Rows from block 5 of a small CTC audio transcriber, named by matrix and row number. Rows with one number within an expert belong to one neuron, the router's apart. Each number is 500 + 40 x the weight over its row's rms, rounded and kept within 0 to 999. All counts start at 0. Numbers have three digits each. After the name is the row's rms in percent of the matrix's.
Before each expert's rows are labels from the 100 clips, of 14976, where the router gives the expert most weight on average: "strongest on" is what is common among them; "loudest band" is the band of the loudest frequency at the time of the peak. Only what is clearly more common there than usual is listed. The data: short read English sentences (LibriTTS-R). In brackets: how many of the 100, against the usual share in percent.
# router: slot weights (model.blocks.5.mlp.router.weight, 32x160, trained with AdamW), inputs 0-79
# up: expert up (model.blocks.5.mlp.up, 16x160x160), inputs 0-79
# down: expert down (model.blocks.5.mlp.down, 16x160x160, transposed), outputs 0-79

# expert 3
strongest on: voice: female (85 vs 54); the word "of" (30 vs 9.8); the word "a" (30 vs 11.7)
loudest band: 250 to 500 Hz (46 vs 9.7)
router.6 099:491482499529528553498489494475472550485542479491511454458509500509413495453564501473446518531503533485443484467553515510469491587569423509536524483499481447533545524503473606497485481487465524575440544507515462468435518567575518526465572456
router.7 107:622501515454476520495514568482510454519480574499508449465501525481527503553487518603516486486432509521474573509462471455500485542570545498455493499508421444460482496473537499423546501504407480426509428484486507499470494478544446484512577519
up.0 100:461531525505552471482499486506451532520474534564464492464502432447460456532473535535537446473544508474589502522503564525546505492539528469469546407521443473447477444587516527525494564453411438423454541493431544537538545545515544528512532502
down.0 099:510453509489506486550510445485510449488482453512512452529537654582500524499517544476476531507438576525405462469492517493391500495472499590489535487477543458534518549492447573505435474529544492491545470479477506489518493476425535537468462512
up.1 117:483483486492532406531527539540475444497445478548481486445477521544444423599486477498543462449482476567526544491430537488487478479443472542613507515554477525432486455498505459518469502535521542510509440487510569449497528462471445500518433545
down.1 117:488548535499478547459434513525501474534467503491522515505465467552580558478454408496536476483540493505530451562523490587451417539546519445460500547468576439511544557496493506477470540497456503524548467465508465502481452490578531527440586402
up.2 100:479475496449403534501473542486510512506507500461497474453538458480497432451529486488463459523529485494529558549496569444516472551488453391569537512525527474497499560501493466447570552507509563399570538527549567491509542493481515506471487604
down.2 106:476412503527527467521488454509499491508518528467428462463533497487502554520487552457546511540479515489545398476547431508519535461482559568416480543495478577538433447474498438526529481471548442510518483519425469530439505530514469552456519499
up.3 086:465515471448553478497471502579484501511549488540518429534461481551495548496565537505524488411550530519512477596453499496553468547506490472469479509466468523471568487501437511507480512541455549484502513447470506502523463558504461545524509552
down.3 080:526459522494404532454499493390476483518444529507495531443544546448508462504394488488513512527516474488497476451503569570494449534445498473524556435489515439499501524474548563491529514478503459515532508511438486476524507424410499476568402456
up.4 061:524507593535426502440549502480516450497474543521521476578489527519476502488517518524474520422490518501542450526434460554565472529474494422506561506489556492435519446420545505508492521487470498555487480459595553488508483604488506519515537450
down.4 065:563565483480479510457429510468439505465490438500475501511545423475519471563445572554543478486509493522521556518549560516408509513524454513534518465479469470529510543531445471483500506473519446434558481465513486529550510481469576506542432436
up.5 092:522537394526470516513532501563517528557543518395475544462504477495476468514564553464500478481492500585562558451527553463509558502496485526505514505555473532494544457510479456495457470483475473493478531459566486548413548498470531519509499567
down.5 093:464537554468607484560453513568499478532454506529476474459468511483512507495459449523571502507451451466475543531476495481562502500531484468521508466488509464561484485441492501417465506587452515502516467510469438508483499509539452420522576500
up.6 107:502459509522469577532466532434540487484504491467462540441458525503495538453501482473548523500479480496531512469454556468566592491534548502562549531500486424506560512458484490497516458492545587555547533495478489550523497485534528519525554488
down.6 104:462497455503564483528553482572461479499508500536470442497474458545533516556516529455561544489428535524521511521518491475432473449504503495494434500539495548433373477510467515491507437511415431481442525497471593521492608463447508460468518608
up.7 113:533517423533533496484533576509481488484460570498538513539595533472503464492459505492561503484451527531458606473497500463528446582488487552547527451482483501512544479571492528421485466505498469478434492526529506511425511531514452463546502548
down.7 104:502549529477516453583503504483515467533553489567516507537437479465544498547479459513489508530528507541511439524471559457467519466511449463491497478497507478455440501476440507507533509510465396504560537531530424470514500529514451545464543476
up.8 098:491507455493456490637548465539493539543491448479567461413503531437481498519480563537491462500487477564377532457532535495515539519526471463509423475534485554497528542466502510473461473495503479488528495455488465471516499480508471581435463487
down.8 095:452415560479448497391508585432520492471461516556501543568507484541529553487477493476505466500524503450478508538438508462500439503456434506558507489485520482546495462556461492486504457472475603492460564608406483506542486451481476452522532556
up.9 087:464495489485524537524491523503484472473540523503392545557475523528470451501549584521492540455595492451439501505510444532535528505422478495484510455508501475497541472480536559531495542513512464526500464398418520504552567434406515520530488483
down.9 092:494494486498495441475532453442454489564465444444529466543550489539533516492491512549547504531465492544551501452491554482507452502524549493499547654521522469470514432518433524460507418487475549505490463511538422583477500472544487488456526534
up.10 094:493496591471482456499498539473450436518439481447440451506479489490503609460543496552517529473479480462472569447507533519444489556569511558464466460532485589504560522591508498487485464504469568524475456458509488552545493607553469468487534558
down.10 088:466526500471518553454503560529552544446515586561502507456472527434511530491460498463469455488540494499577445469445535532545553509479468416448477477487526498477465541387528498564540492497436502590539509628527512484501484414442470469513478520
up.11 098:499430476487431466582498490496515470485472414570465461445454461539559514536548500487599474471482481599447554523503465509510535415506515514548480496514438559499473453466532461520472422457543564439458398561462523577443477447517502467515421470
down.11 098:507540517461457538394504532529449484499519488477522475519448545489447442480465466473515573466527502430524535540497468522508451534530510501469531506624495491457504507508524480545480549456533505498517523510553534463634507482539554449443592435
up.12 106:515534522529499499521516494479510517461477430496528495513472524535511475468577480496515465559417440547582443521525541440480474486500499503576525485510500548551499525495524451452471457517526522456540479452542497534477536490487527574422572558
down.12 106:531512524506543494541507499538508509468469497514505466522477551500474509494468561508559508509469561514507465478526488484500423638460507588489470463471477575553495525467455446477515497495577570548462529534418482486512494471460509439495491511
up.13 105:507454498565499543511519467421525552524482514455455459542493424536515519527436470452559468524484501522453535524460426460520568483528425489499554455518516496527462500529481449472480467471492484457462579498491503582522428444420468554557438449
down.13 104:475484497436425583561483494444574485518509459492466432508573547480519477527587531503491529599460507471512525494567498506527481508486527531457474495554512575483470506484522544421503511536533493543554498487515546470494510565555510488357574513

# expert 11
strongest on: the word "all" (28 vs 3.5)
loudest band: 500 to 1000 Hz (37 vs 5.7); 2000 to 4000 Hz (31 vs 2)
router.22 106:564463486469547587521547554533469537549607536523472477419490503486489481563497471516483461452478491470478482510469414532428482453469521528459472529494525524530473487508576518469466557472513570465476500460450482510544456459410567440540532546
router.23 116:518470525504513529538577551485407546490508486523502472495568541485446424509517476474464492486508439483476551574458434486526525538513476535464531502499503473488486497462474445468527453439463523471454495426505474495473522470517459574491465494
up.0 090:476505456436524581490512490470488488540499520488549464530530520446456535533458505483499455514566468520502532486549471492492491554509444460482468472506462491516574481559482449514507503536534474535507378515498541476534520538524531455574515502
down.0 093:520503503502467445493484523558502537463495474482507520432459383473461489449478552466494514525443486475457516512503545539516477399527505498509545545402462475505451577469526574547499560503510518495452541466535451492506494604481450565424554487
up.1 095:499520424475488506477536457467491465484501561532474433453471537498513550489530506522539492505466519429512550465514432532429482522580452526521576501539503546532497476433496459514504530543455527449541536501554434525468517502566481496505508587
down.1 099:481517472450531515546510492544544486449487530531499499532504491508563420508543501451469481541427490462459441504545467514507511449524442493523436520448451523547482463515505531478476460532567504560464500558534544436565488519474493476520503506
up.2 092:575550547487542421551551485542470494484566502470457445528529481490427453459476465486529533528473553610420489560463514603458524502413484531475493544463495498477550497503502479471497559501541479440473484501517502462469508546463558483517468549
down.2 095:468475435491556522473464553514496505444491545509499548467589502482561485527480484520529543540519503450484440548486505494544520540507537449535487502542468462496460474438504471451475406510460488482516579510470560459497459468438494523586469478
up.3 096:479446525525546428485447466496466517500486489496558533470537517479435493542486559510506473527505467482460459484474494442499483557501560520450555503448489501475499509558501476509452518550519514486449503507451547514540521470543491582570470495
down.3 103:452498458500445578522521544500529552472521564499473534465546470552539517503467580500524519515436570519566502499527563482493524434536490450510417522537513484501536488479511492503512475492477456528548528489496469456456505525467478485387587452
up.4 097:469487490530542507609434507483521512494452487460511461431423479623525472512542437552447485480500555507495448426492461503479576531466457490543556498566456557457515485516436473522517464479552568565515517553481419427477490480473521497471523546
down.4 101:525551474528449502471508581498549488486548485549537516589521524515442411462464508452482493406552444461444508587495574500557435459503466517516494575445580524483494500501514562483524480472484482458553462440503555544531546517528484523465451492
up.5 107:486518499468517463469429516519472512544568512479484534505494600544463469511454523557508513483519488528484534520470510469486403405488532424561473554489430492442466446477500422485553507543528505454485552459537474497530496526525456498509503524
down.5 104:546493571534500518475504469448507531405503473505523510435532424565446485484512471455564506480452544503506477480488520535492567489467472521453570450500526543513547514535533537469567545425506574530502423435425580484454491438447544477515469481
up.6 101:582505542496418548586496508498507547531529461535472451492528555571506489553522462480439494425453476479516503501482516495512484488497487418515449432434458499478488489481486447546480533545478545480458572484513503480529485499524497550482526584
down.6 098:491473563483568546505520474391519536471375574517497468549506461464465527480509522511583504465545512420525476509509524483469530508425527471430560461503482491494532457533488477463567537515501531559558548442447547522481527486523508486549485443
up.7 086:512517497517518565522510425514465491467501512502476562524454495529458460491535425524488497517525521527478483476446501554438474455489505535526461521492498492546484528532505532492531396494447486473560548539518449513498505484567572488460495520
down.7 094:517514510483507517461532585471492454561547403466506539519513545485468489519536475470438495475500463435417494502494512455573516482462501510516471567486459573517454454565492481497511584483498504498511576432491523522525445478512515516522465474
up.8 125:574525506413422501432449533526468464514520486523497531475475532513544555559470558595468455460519493519447495494461483506439509477466459469544486556462527526494497460495481478430547571472432486462516522518486518412439434482532502441519499557
down.8 128:516492499604542460545538498491445422449503505489557463480534509493461407502499511453587516485500482501453494459605445468504527494476562466438468509473488463411507470506531508489531444478609524518501510410439515523489543493474557459559492502
up.9 124:411485546480567449386553517481518530549524511499531474492540537479560481479522457537494466535483474529464462514510472483466479638574513526479515530549511540539523502500503502508512473425526466488522454472477472510497503512418525561473500481
down.9 123:511543460469404582510443535486508460488510567472536578420543480501445492555501493530483477560460476497543510466474492550499570435522539570499594513439552525499511446421482553494475544442481511472515534500524527481496444534506478420508552569
up.10 091:515441544476553542511590535529515534457468511502469396474502471528423572430505544506538540486451465521506512565553461509552425377459515550538523555520489500482562481530518537467510478472535530425528503469477493525571513436432567548421507476
down.10 084:530503469542468463509430507495454490453487499512473522482482553471493494542527446451461484509448532470515545463460510435485518560513512504501509411411472481479442497479520448517530549458432490441482538528497492441469519495471517449613582557
up.11 044:498615521569484496443521523453535466542515501525463473467538414505455469503457546419430483449489521516458511497506478562472485523490539486472514541506494509483458459486604482500501550461515459518510478429472494496470556514483491581514434491
down.11 046:450429482523524534579499523501498524490535568436506524527463583547525473471478445494584484477464558524534468501512529488572510540573488472510444507537476408511424507527462533536461475522533463499497496625508574503522476537554475460502513459
up.12 083:517550503486475462480538444536575430568446499448488500521495491458465506499485526505455558454523553508478496488494517501577560432423572530472511420526496502482427478453587502486433440464517457509492510458442525445526525552454487548535511505
down.12 082:466450558505508536497495464487413449560572501540557526539546471561519507519474458480539402465501510491473524485550509483513452558543489558492478510519481440504514534516509490458480516520501550501525457533469436511548514450584465468425513499
up.13 093:504532492484520548422482505469505554525523440507518479485506518551588495494575493533505444506495511461505497539451485543429526548513457412521549467504528489486533492555513450465488543503479524499578430477486512400465528449585533499492459566
down.13 086:409476521505471473471520522494518455475451463444494519515483455470457472479538536601414537513499484522488429449515540419566591450568476471454520497450518541492519492501522578543464457467485478509499515481510499506523482529470456473522528557

# expert 10
strongest on: voice: male (76 vs 46)
loudest band: 1000 to 2000 Hz (44 vs 1.8)
router.20 112:431463471534500508513521522510557479473486507449524463466488584417491419464529482532473550475440546485483515489512492466510459601531511519553490437469449513522516491496489536525466512505485504465486445444530494508551572483467479474476521460
router.21 103:530519512519525611515469521458476531475549534467538423476465508500533482554528437431451540464485528470543479536432563572456425519478546457506469497531464484472456533466485507508521514597534482534501456510501480408453482565576480488515541453
up.0 120:494447485528448398497489474465466535544452495499452503541448473456540409568523480482574501463544503561554537597527465493433533519583522482519449490489534563528482466552495494483527462459512514518516442497528565540581544554553442465446474524
down.0 118:516484469419558561471508451514564478465481458520539497492498495536423562434500527488428489537484518493516505415523490414547490536461528480491469545427530465497484590431476504544433573498448537523489473501454503479486487487458539462464524482
up.1 101:487495490507493527576496535461499539546530486477417506525438449478428495496546540512525593499540471521540560472536566486561529473474498600532469582505536453462578495471508490472501478471488461511502527496453490499468492429493544542532556549
down.1 100:578502465532535529457462533571471471537518464502488448540441472541534461541516491482485461551427513464469517558482462513510486464526528395374532523479456495559449488482480563509526594533484512492518505484514549537521537444452461489483481440
up.2 079:522559513552513587471515475539547514488455483491543477529539492456448403458597562449525488509540477523525506500460444520488441437398551531464485451481471564506475476481488531541484529473568507471465543509482517628502390536516567533542496510
down.2 087:506454526458457476464514548429510481494454418537493439527469495510567552570437497426497489545493527536454590544490573464544565465548532471470530549502511468462501569503504481455562452501515455499521442510518512421514503487501471493413494538
up.3 102:453511500566465443490501552504510485578453530554523476489442518499487517507518575523573525486523517486484453475488481432529426506526497499498466516504494429528467497510472484533492429496493515506620549494545606520465454476461427508427517509
down.3 098:453511494534522548509533453469554505440424465524517481508538467492488494547463494507488543548560524455482483485547450491470564502407515469496488483432497497516518588451490515536483575484499519516492523424463422477521461447464553506599479499
up.4 125:561459509507507439466535497542468475489460484525486559519445491493569506487485545541516465530496478538427545547497486483452512503504571458493501509551537484516483511427476522463519444519477527452488507486452472531541452449503482477501451463
down.4 116:446472499502518473516459412465531504440435513496492500445496516486460505466516470426486533502485423523496456467479551541476453534525471495492476510551444461528540521518542537484490568502568535557480503536544482513474554457486491549479552490
up.5 092:434492442544515474480591474530488441437512442437420520567470527542527541485553528463504462503542554512547523462462489446472489453556455436530471514511499444569544514517499510544545473468527521599513531495493516540571472494458491531558482453
down.5 091:521530568440549502452501481507559595465555536551530513479474467511491463525477473482505539503439438489564478481492502559506380528426540485484517517474445449519485513456479489457538514460472418454492585540491532490453528543484505482492462518
up.6 093:545587474611447543533577553477507535518532463474438474461487609469435467499556568500531496489526488411502468495418516533468543533498503558491615495494468486532480528488497492478524442454527537550503431434509510492492456499547516537441480539
down.6 089:540469539451499509516486473467457466536428490588535511560466522500480522523447470526513501492532567538439466494528522483479506472531568479513518532482497554491470513517511575505418532433527431474519522542444526488539575443474581468532516489
up.7 109:489477521423462540499527564462497471522511487541462522495550479546460485521540524519508438555499584484511444481515505514512470483461503554478527532627444491508449455541538518442481474455478490523561459477516509505547445517569562494458515520
down.7 111:530473531524483546481499448550470523540499510565444506465451520481494516520475493517583545503459433462497468506492500560483505448489504397508572492471539572496498485494500505515529511463486530457496481487531456565514521435494439451488475470
up.8 095:512459475457486425561487453498540459482429497517560513499496489513478509510524522495480511510485570444415504479509455564503422510493496440498624513471528511483513571544478511529474480483548513558531540525475460523478455511526549519521504476
down.8 095:421511554478528438459445476496509465508530469485504500519514475508459468481503520506467527493496471553519539570395521502462450508506491397528496466410533484494605439484560477450500471448428540502504532520517487529497527485542499497553455465
up.9 085:521547560478537492605492411500486477538465525486564481476521464539488584512503469493581468523471500481487491436565497557527485488501485502415502507456600470521504459469474464494485497485524533488533534509454436448455482584455551496521487507
down.9 091:454510526514480454486442510451485481480477482468578517502475486460529457473466485545499511487556424467493538548471473428450532531462527577625473507479520531510525476459579514467556453460419494446505463509496496511473499454524551548502487534
up.10 095:521545511548559466561521487474599478517499484492529499541530487503439444512477518519540493464506517464424534498503503500442453487530434508448527522432474525491495484475488436483467431483521558516524493419514507527494479493659431495448479434
down.10 094:444540500507470468540452492444527551477476509511419500516492481516464545541569532475476543547475554501469587492496481451551500446496495379574444466501529439491435519467525500526502564425494461580464504500505513444518539470395506536603520582
up.11 094:522499460599466531439588522493491470506521528505458536499442538559464513489489489486494491508476479574501554492480495451437544506458516472480532579467524496543526572504460553536563445512471519484500522432461445566497479434441469460495532523
down.11 093:553535504491460522457448438496536541465491572532498542457539413470543519542430517486587496506523550514479511479534484525540508510573535481583472431507479501514506459513479515417392525495538470484479516462497488470489580521534456516468477495
up.12 066:523517509460517527427469461517514518519480522521432519488449472501505470425491562476523478605603545486453508533500517523555463540485478445552468549466431472529495487464477464576494466501470500531567454462454521560492520530519436473489464474
down.12 061:489538462513407528475563525550482568478484519521501524590541463538547509526521442490521491458482513499547531495441467520536470535495503572482513489522551541564537537461508523427465497485582466531486533508551458425461478481481500552490533532
up.13 070:507516649495519479477517507456473499525518418452554471468505497477487487451474491403503519519488508451496477505540443512489557553455532581446494500506466529479450460452466469513511481468497517553522489523487470534536497566463432474553534423
down.13 082:490481478503498447524556524412552460503493493468530480554493488508577524546556527447532478489513529497558545418431531477578527457469497481507513528447531513489463566531506496486531492484540541494484521443551547478477501469517551526489464516

# expert 1
strongest on: voice: female (94 vs 54)
loudest band: 1000 to 2000 Hz (25 vs 1.8)
router.2 104:543574546438488570516442494542501501598504466493461541480453558528424476475533478509506484541566455463521489560549544472544493433583551481529438510458524482507476511446497553450500543509455497479514516546524538420592475528497521495502548516
router.3 103:514508503489576516455450456504575427458558507465482484505431437510524450529496527548528540493468520547425523504515498433515467519473443509527470470543500510549580463507579459469537540528549467478540408427490511502465569412538502519541542513
up.0 096:463513507595481448492539469516486465489443517430447470504495503492464454496518554459512553516489473563532452472458590468537479468500493540527570497550497423521513470526550499543480514534552505547452500567564469520504490476517577534492529558
down.0 100:422515541514456550472463545481481490542572468489490492509485521434437567511533482494527502474449495495502523515422449532521537504426469417539420501472472489412527516509501509500475430484444524461527502540479476448491548523515472560436487559
up.1 131:508529497515520491502535475501519492461444536443443534473433567555545476476470487522488461581496500535467543510529475479530489510534440409510434439504530482480593487465482428504466502516477504534478517449535479434520507484535495502571491463
down.1 129:507497451481526464441449448498501481571535540509577541488523486498492518489512481447501488506511518457499437476430601484529493459515503545492598570504502518496364502484533526412552502487514421479552496557514524560581489566540550485418494536
up.2 097:479472483492467542451464470528508516472510513508489525478516520490582483486513511487482492488512426549526537557489490435504402492479601508453440562517487453534448468529433531543475533500487534534514476449516474527510489502496342557507591504
down.2 090:510486435439576449591513481493503458483545481581480521519514549541472469524470463522417527523523557440520526433544499491509546481495420466508465527521506576495517554490517501449511477475563476481500573497479531508539507504488545508527461489
up.3 115:509468514441536485529495492560501493522458515500470487423444534467503520527533540503527506504534475420436566439478458527489505474448457546480555526490525484513527521469530550490497496536452584491473571491368510448583470541447505478460535550
down.3 119:532463436603488423498496537459501531489563478506545453521535458504518485401443469542514528482505502518470476519449507476508446473563507406540354476496584528463521550531451493510456501491463448471453451539565509477441559467496514495541469461
up.4 079:516528527599519486532529515466499476438494435515512476551501513534499443458450551548475498518525491538490460572454466458506480426502485512550419404538500532488451537506524527557573438510426466550536498535585493450428541435510562409482570475
down.4 082:522564502432522531409493456480474472557534557439509567451561518466496530555591450469488487467447497527472498462505548528535504549521495450473610453368437470480537478531502445537500494545500510473467445474441511511536471536537480557453574486
up.5 108:494490470451553485478600539497564542519485506551504532439544552558501531502483491460464499524517505546419452485493490432452486465453449536463508490495478486499421537520515554536444465518562508453489528503555550526492517480515559574471498458
down.5 109:526504425550467491501441528633531499512501483484495449470526482486474515384521510535603518477453444489581541460437493510573452443516540426500504559564544443439571506548478501474470508519472451495549486547489488506537431516475475523554534574
up.6 089:487470396524462469524489498509495467495514482447488571514544470479473482497531509467564588533438558561530524497510488486541542470527543440495437591575471414501500483479507490490520521537502487471474418504469565502483416535441477479548514453
down.6 088:441528549483548512556464485491511550551477516542509445499448478522509550513468490524465442461612474461479486507571547518505514478436477544526527467465498568500534498473523528578506525431540429451498473500520418471498563564576531487504479522
up.7 101:538475495511479459502451488525542479436552520475484490465469534477471459426485492545571526465568525573474503519512496522529434557528620467508549456566484498439483547505498514476429512468572475499466503527536505539462573454496521567609515534
down.7 097:450455418454468613542574532521426450527473474509482473523569457536446533498421492445496470524427458474532562478529489464490515509436481469520468424551562477524466469460513510537567540576583477482524529479474547477493443534461455511429486451
up.8 057:449454507509442500516454459495530581575542526483553519559516465461477505462549537415515493540530489534446488527503469543465495491545518520518480565444462563487534456529471509476548609533517461518552479444513491510439507515463495539460569552
down.8 058:534482458453525478565530499552454416451472517584537571471433527555555438525435478539537519491518569444555521473507480460527498553501440468440487450507494484520495466552478512550494491434541527420461473540464488446528469494516455536528408525
up.9 100:473445454581424528536539545397466481492479516545483483466539511479486526479481497530470547543508458527473449469568429425509560527478517537518496504451578491576426543506498523466490498527507455483498529520510490542468518486559475494571436559
down.9 098:506574469476494490483449471502489466487535527481507514530431511424472528474532540444476464505475485492479474468422544571463453498580460470554519504504402526535519533505546521493537474524506518534544500509538510504508529452419505495451572510
up.10 096:445485517454589477452481533471487438509487489487528531561489505502469533532495422526515506570429475489479535462571598472499505458468539475510496527450488506405470522509497467560503493502559423409553499485577530476543464536509502502481513530
down.10 101:554529487512432455579465484605541534533465549504545390459562487529477457443488540475558566461463540512483509435531446505495459519531490489489544535486519406526522476538494495478501575458490533570519521476404454510452501490477500492454486508
up.11 097:481444550380527440442488518550522509501564514480540552454509488458493571484538561506489489526499490523434497512518506476486448539499466543461434602502459542496524493524450482505472545523515466511542441532431471492456499477578508558452547539
down.11 093:483547395537528487559566524504468524441478463594430487543517474485499424557501498534550604463529528475527531438480460429472532447510486500512535497521571490512518463510546478432518463420533485494476488456520491485506501523466519410520475472
up.12 068:482536581461537487538463495394509504507474543426570502476500538443477531532505495468418496598460491500493479502445456466503488518477565476483465501456473510493526477492488518558495492593490565419504448557501515454466523491423516478493471553
down.12 070:532411429482445556496522466535557517437574515541494514548506534515480482442499544527584504480493546464553497455484533533525507435533512506538542501442559498542474544497524527448512471468443470511458481517505470486551462435513513494508486502
up.13 077:486518522540547476476515511439477551523488507517522503497515503457548460543534526469516454488459484455490561580474475526460569498529534489563533458536526436520530505506516539518366518546557594510497471542507509470429552434504485460559456584
down.13 075:537477433523440523460481497488565456551515464467490486558498510504548554518458456435544569557567503503507447499476528489536518497492503548396492512541530593495473530518528427508612474495489521476472507464514495507507492462528514530518506452

# expert 14
strongest on: the word "me" (29 vs 5)
loudest band: 250 to 500 Hz (33 vs 9.7)
router.28 095:483447471581529511460501517446507499548464429477459507557572508489474446483524524525481488477540455518472613541505492402597516472547502502522484485449456468389529432576455447450479512482517499465513483522497538500477504469586461552481456519
router.29 095:536484487515500497467511413493544549542535462543450507577497478477440552504509500479486446435505486497495546566583445505483536445492522481485498497441468495439527548495491535488529483535574488542468579489481491455474534511476534561492463589
up.0 092:439541488538496475466463536495461468537477503497475474560457503484577559519536546509476430512457464480506512563548453464511517550360495486509471482545552496447455499518491468501486441491480426517521530477503544534528496488532492550477448496
down.0 084:563501568496526470520515466480512488527505493469499454418499488545494515489519498473428639489495467560458535458541489545504523415603510506450514495469458522559494500482458531517584532441529527530475485507515488500507489522516458446503557496
up.1 076:520501437420541534556474529454550529485459561503523481439505495498480561537494494516463520562450569571443494452550489503488508454582526489526467499483471504548480440507402486545485469479508549499505549527469488529394502468510480452541466467
down.1 076:532494497558432472509547475548423457509530485468485540525474469495475448452479459432477444506569491472515507618488477506442513506433433568560541488463570473513540551490503530496574523459525542537513433509533514474524474537508537493521519536
up.2 084:627527593510490468547457502543503477555462465483477523550458445496553530482573488438487497480512544536544481498454565445507561459444542532440515511409488511523444478435412483456461551492459567495516494461538553596498514517410504519488468514
down.2 089:474489461528558508456506495463527519479518539494615488464579565487487449429534477556509585479500525476418551526478460489435528485469510470518506505502531510485498452612469503550515492532502454553501504541477471481483525463584520412459535490
up.3 126:455477522592487497553504526467473537516460566453551525474538489492491420486520492475483545496443554516542526488458484457460575597557414479488507558533451506474516473490501520474481508457490518510512429503528482535542449509471397543451477505
down.3 124:467417460531457507527479499559487501429513435498495479460504451465540557473447516468540480500477569506493471493515507523608516441519515550541539483461521544463526563468534459517509510490521508530462474482464518446518470507479501517526442538
up.4 084:541428529505476536501411535493470478465474518488466534552537414535525499587538468539531504439491489491524587528475436426560554524464510600464447422472501466506507490549506503462540420534554462479565494538525484474508510491553437524481513461
down.4 084:474536506547492434564494524494589473509537561520546523471439520456485532383537531474517549536515469455468483470512535475463549509500490461503501573472481506495458481493505492530429542514501477448547500503556558509565451506406484423465522518
up.5 108:547433536571503466568491515539461561510493428528506476575470449516497535515526461523449478521507479540487549461457447461561498540480471505437487553432491493484440491439469440537502439583513495471483629485489554473464477458478509512527533470
down.5 107:499529464427470447474520488461543446486504501484537500410457515478546512514487522447430525467561480464498496555539506538483465503533519512493452436511528558477610523529447567473520549489536499512512505477512452505478484532487498452533478507
up.6 100:536438533498477456416411499552483489467508499513582522480558531495495534515527480551520491496527482540425507529465442499475515436519516550543491497466465503490551457434508474561528439531433502492534483483513524555477627520549514486546513473
down.6 101:519573502483443527525481518496519460552527474495475497545499438480568465439536489444452491501497534460522496472491528569482500533489503459515508464492480564553480539505470517531438538501577449477555529531524531494501430423520479449498559457
up.7 068:518498446548496545467549513589464547405518457534536588521481431493573548530505507496501537450450508496542446494464571547590480510452465505475481517506503465465454540472544497538417539612482430497520516520534452497541494502446471420494482505
down.7 074:534466454479509499591484483457549485502524629479518466518523513473511505507436501535426486550482491512422526560511447468462474505455518457521509523477564556513478480563490545519511539504560525537476507497406489480496552477543537479545532474
up.8 092:497548538461507541541510546486574438528472458505473523499498551520485439485513513461603437498471495437506455501472482500450485428470492499440480554597467496522560499530538451526449477438541526521451545498532532584540500470506554472452497566
down.8 095:517467507498482581500479419500423549527418433497543517491463454506517510497507554471505595515572524466434535494560499474506521497499485529466516464521458535470465509439469540537512504505464484429473459478471482500414540488488483569506483488
up.9 105:538584447529452497500547527512469452520505546503442498468585514513539548447525451512504486480458461537505487535428467470539477514530433487465486471517434514470469552539497429440458503489545535432531508543500513547492544480548539445500390434
down.9 101:470477506404508482487481518465529489467489465567616526493505459479534430437518525505492480454422498449500590521554527503543466496530506469505565519531491511540591496505456488480496558522454452509453464504471469483538505561463464510505548543
up.10 112:503469534445435496535498506505509394468520422566486488475446469524491495487533533511519492531472480506534535556520493451648483517538543463494500430592546465439528524499523489512442491528539446457495508531461508562512396516516444527519466445
down.10 113:441496520536515473573489577544499529500464496452496485506472482471516509489501453553468471519501402461416468532525486478491485478537470584493493473452488520497440448460496534486420537469483461518531509509546519484508598515456487557593551514
up.11 101:543475439571500518486487576491533510540576453479505475542523508513528430493467525469509525437515473587509603614495513410551490597523493475484499559518467467436543516565524503450500446514526552576518444554513475441513394532465449475530528499
down.11 100:461525533510508460538517468559475542496491547446495515487531478535467535538496461493488468491470571383513363481535541539513491526448582399474488462506486518519504528489482441486430556485478496469512537446467496437551500475544506578498408575
up.12 114:489456520494550488472536536562507507545560464555438541603503474466440518395397560539480464465457440461475571535481478468539500538425408484520522542489478447509541567501513556453499496536478484515467491539495494509513514503438452555472486520
down.12 110:480492463483456458533467437460536577509463581464557457422462472564494427583463494490519448463538525503448440524482449545502428481506556452481503515532527544525520443496536504508544540482592513525501566411534521549451494471522487561518471520
up.13 074:378537553421559477443569475497578503541565453469525475487422525472530462572532560504513484513495476504498531488519473521474499519540514572519487508567565520487477502436516504487530530440472572474523457494546478450459522529513523515500498489
down.13 083:496514443546445555466499547538379507479498516553476491538528571586486520503522488517523490486476530512467482456465506533622557512487536398511489472515536472557521463517505471524525496470537492476481535518499541567524466439489522433501551480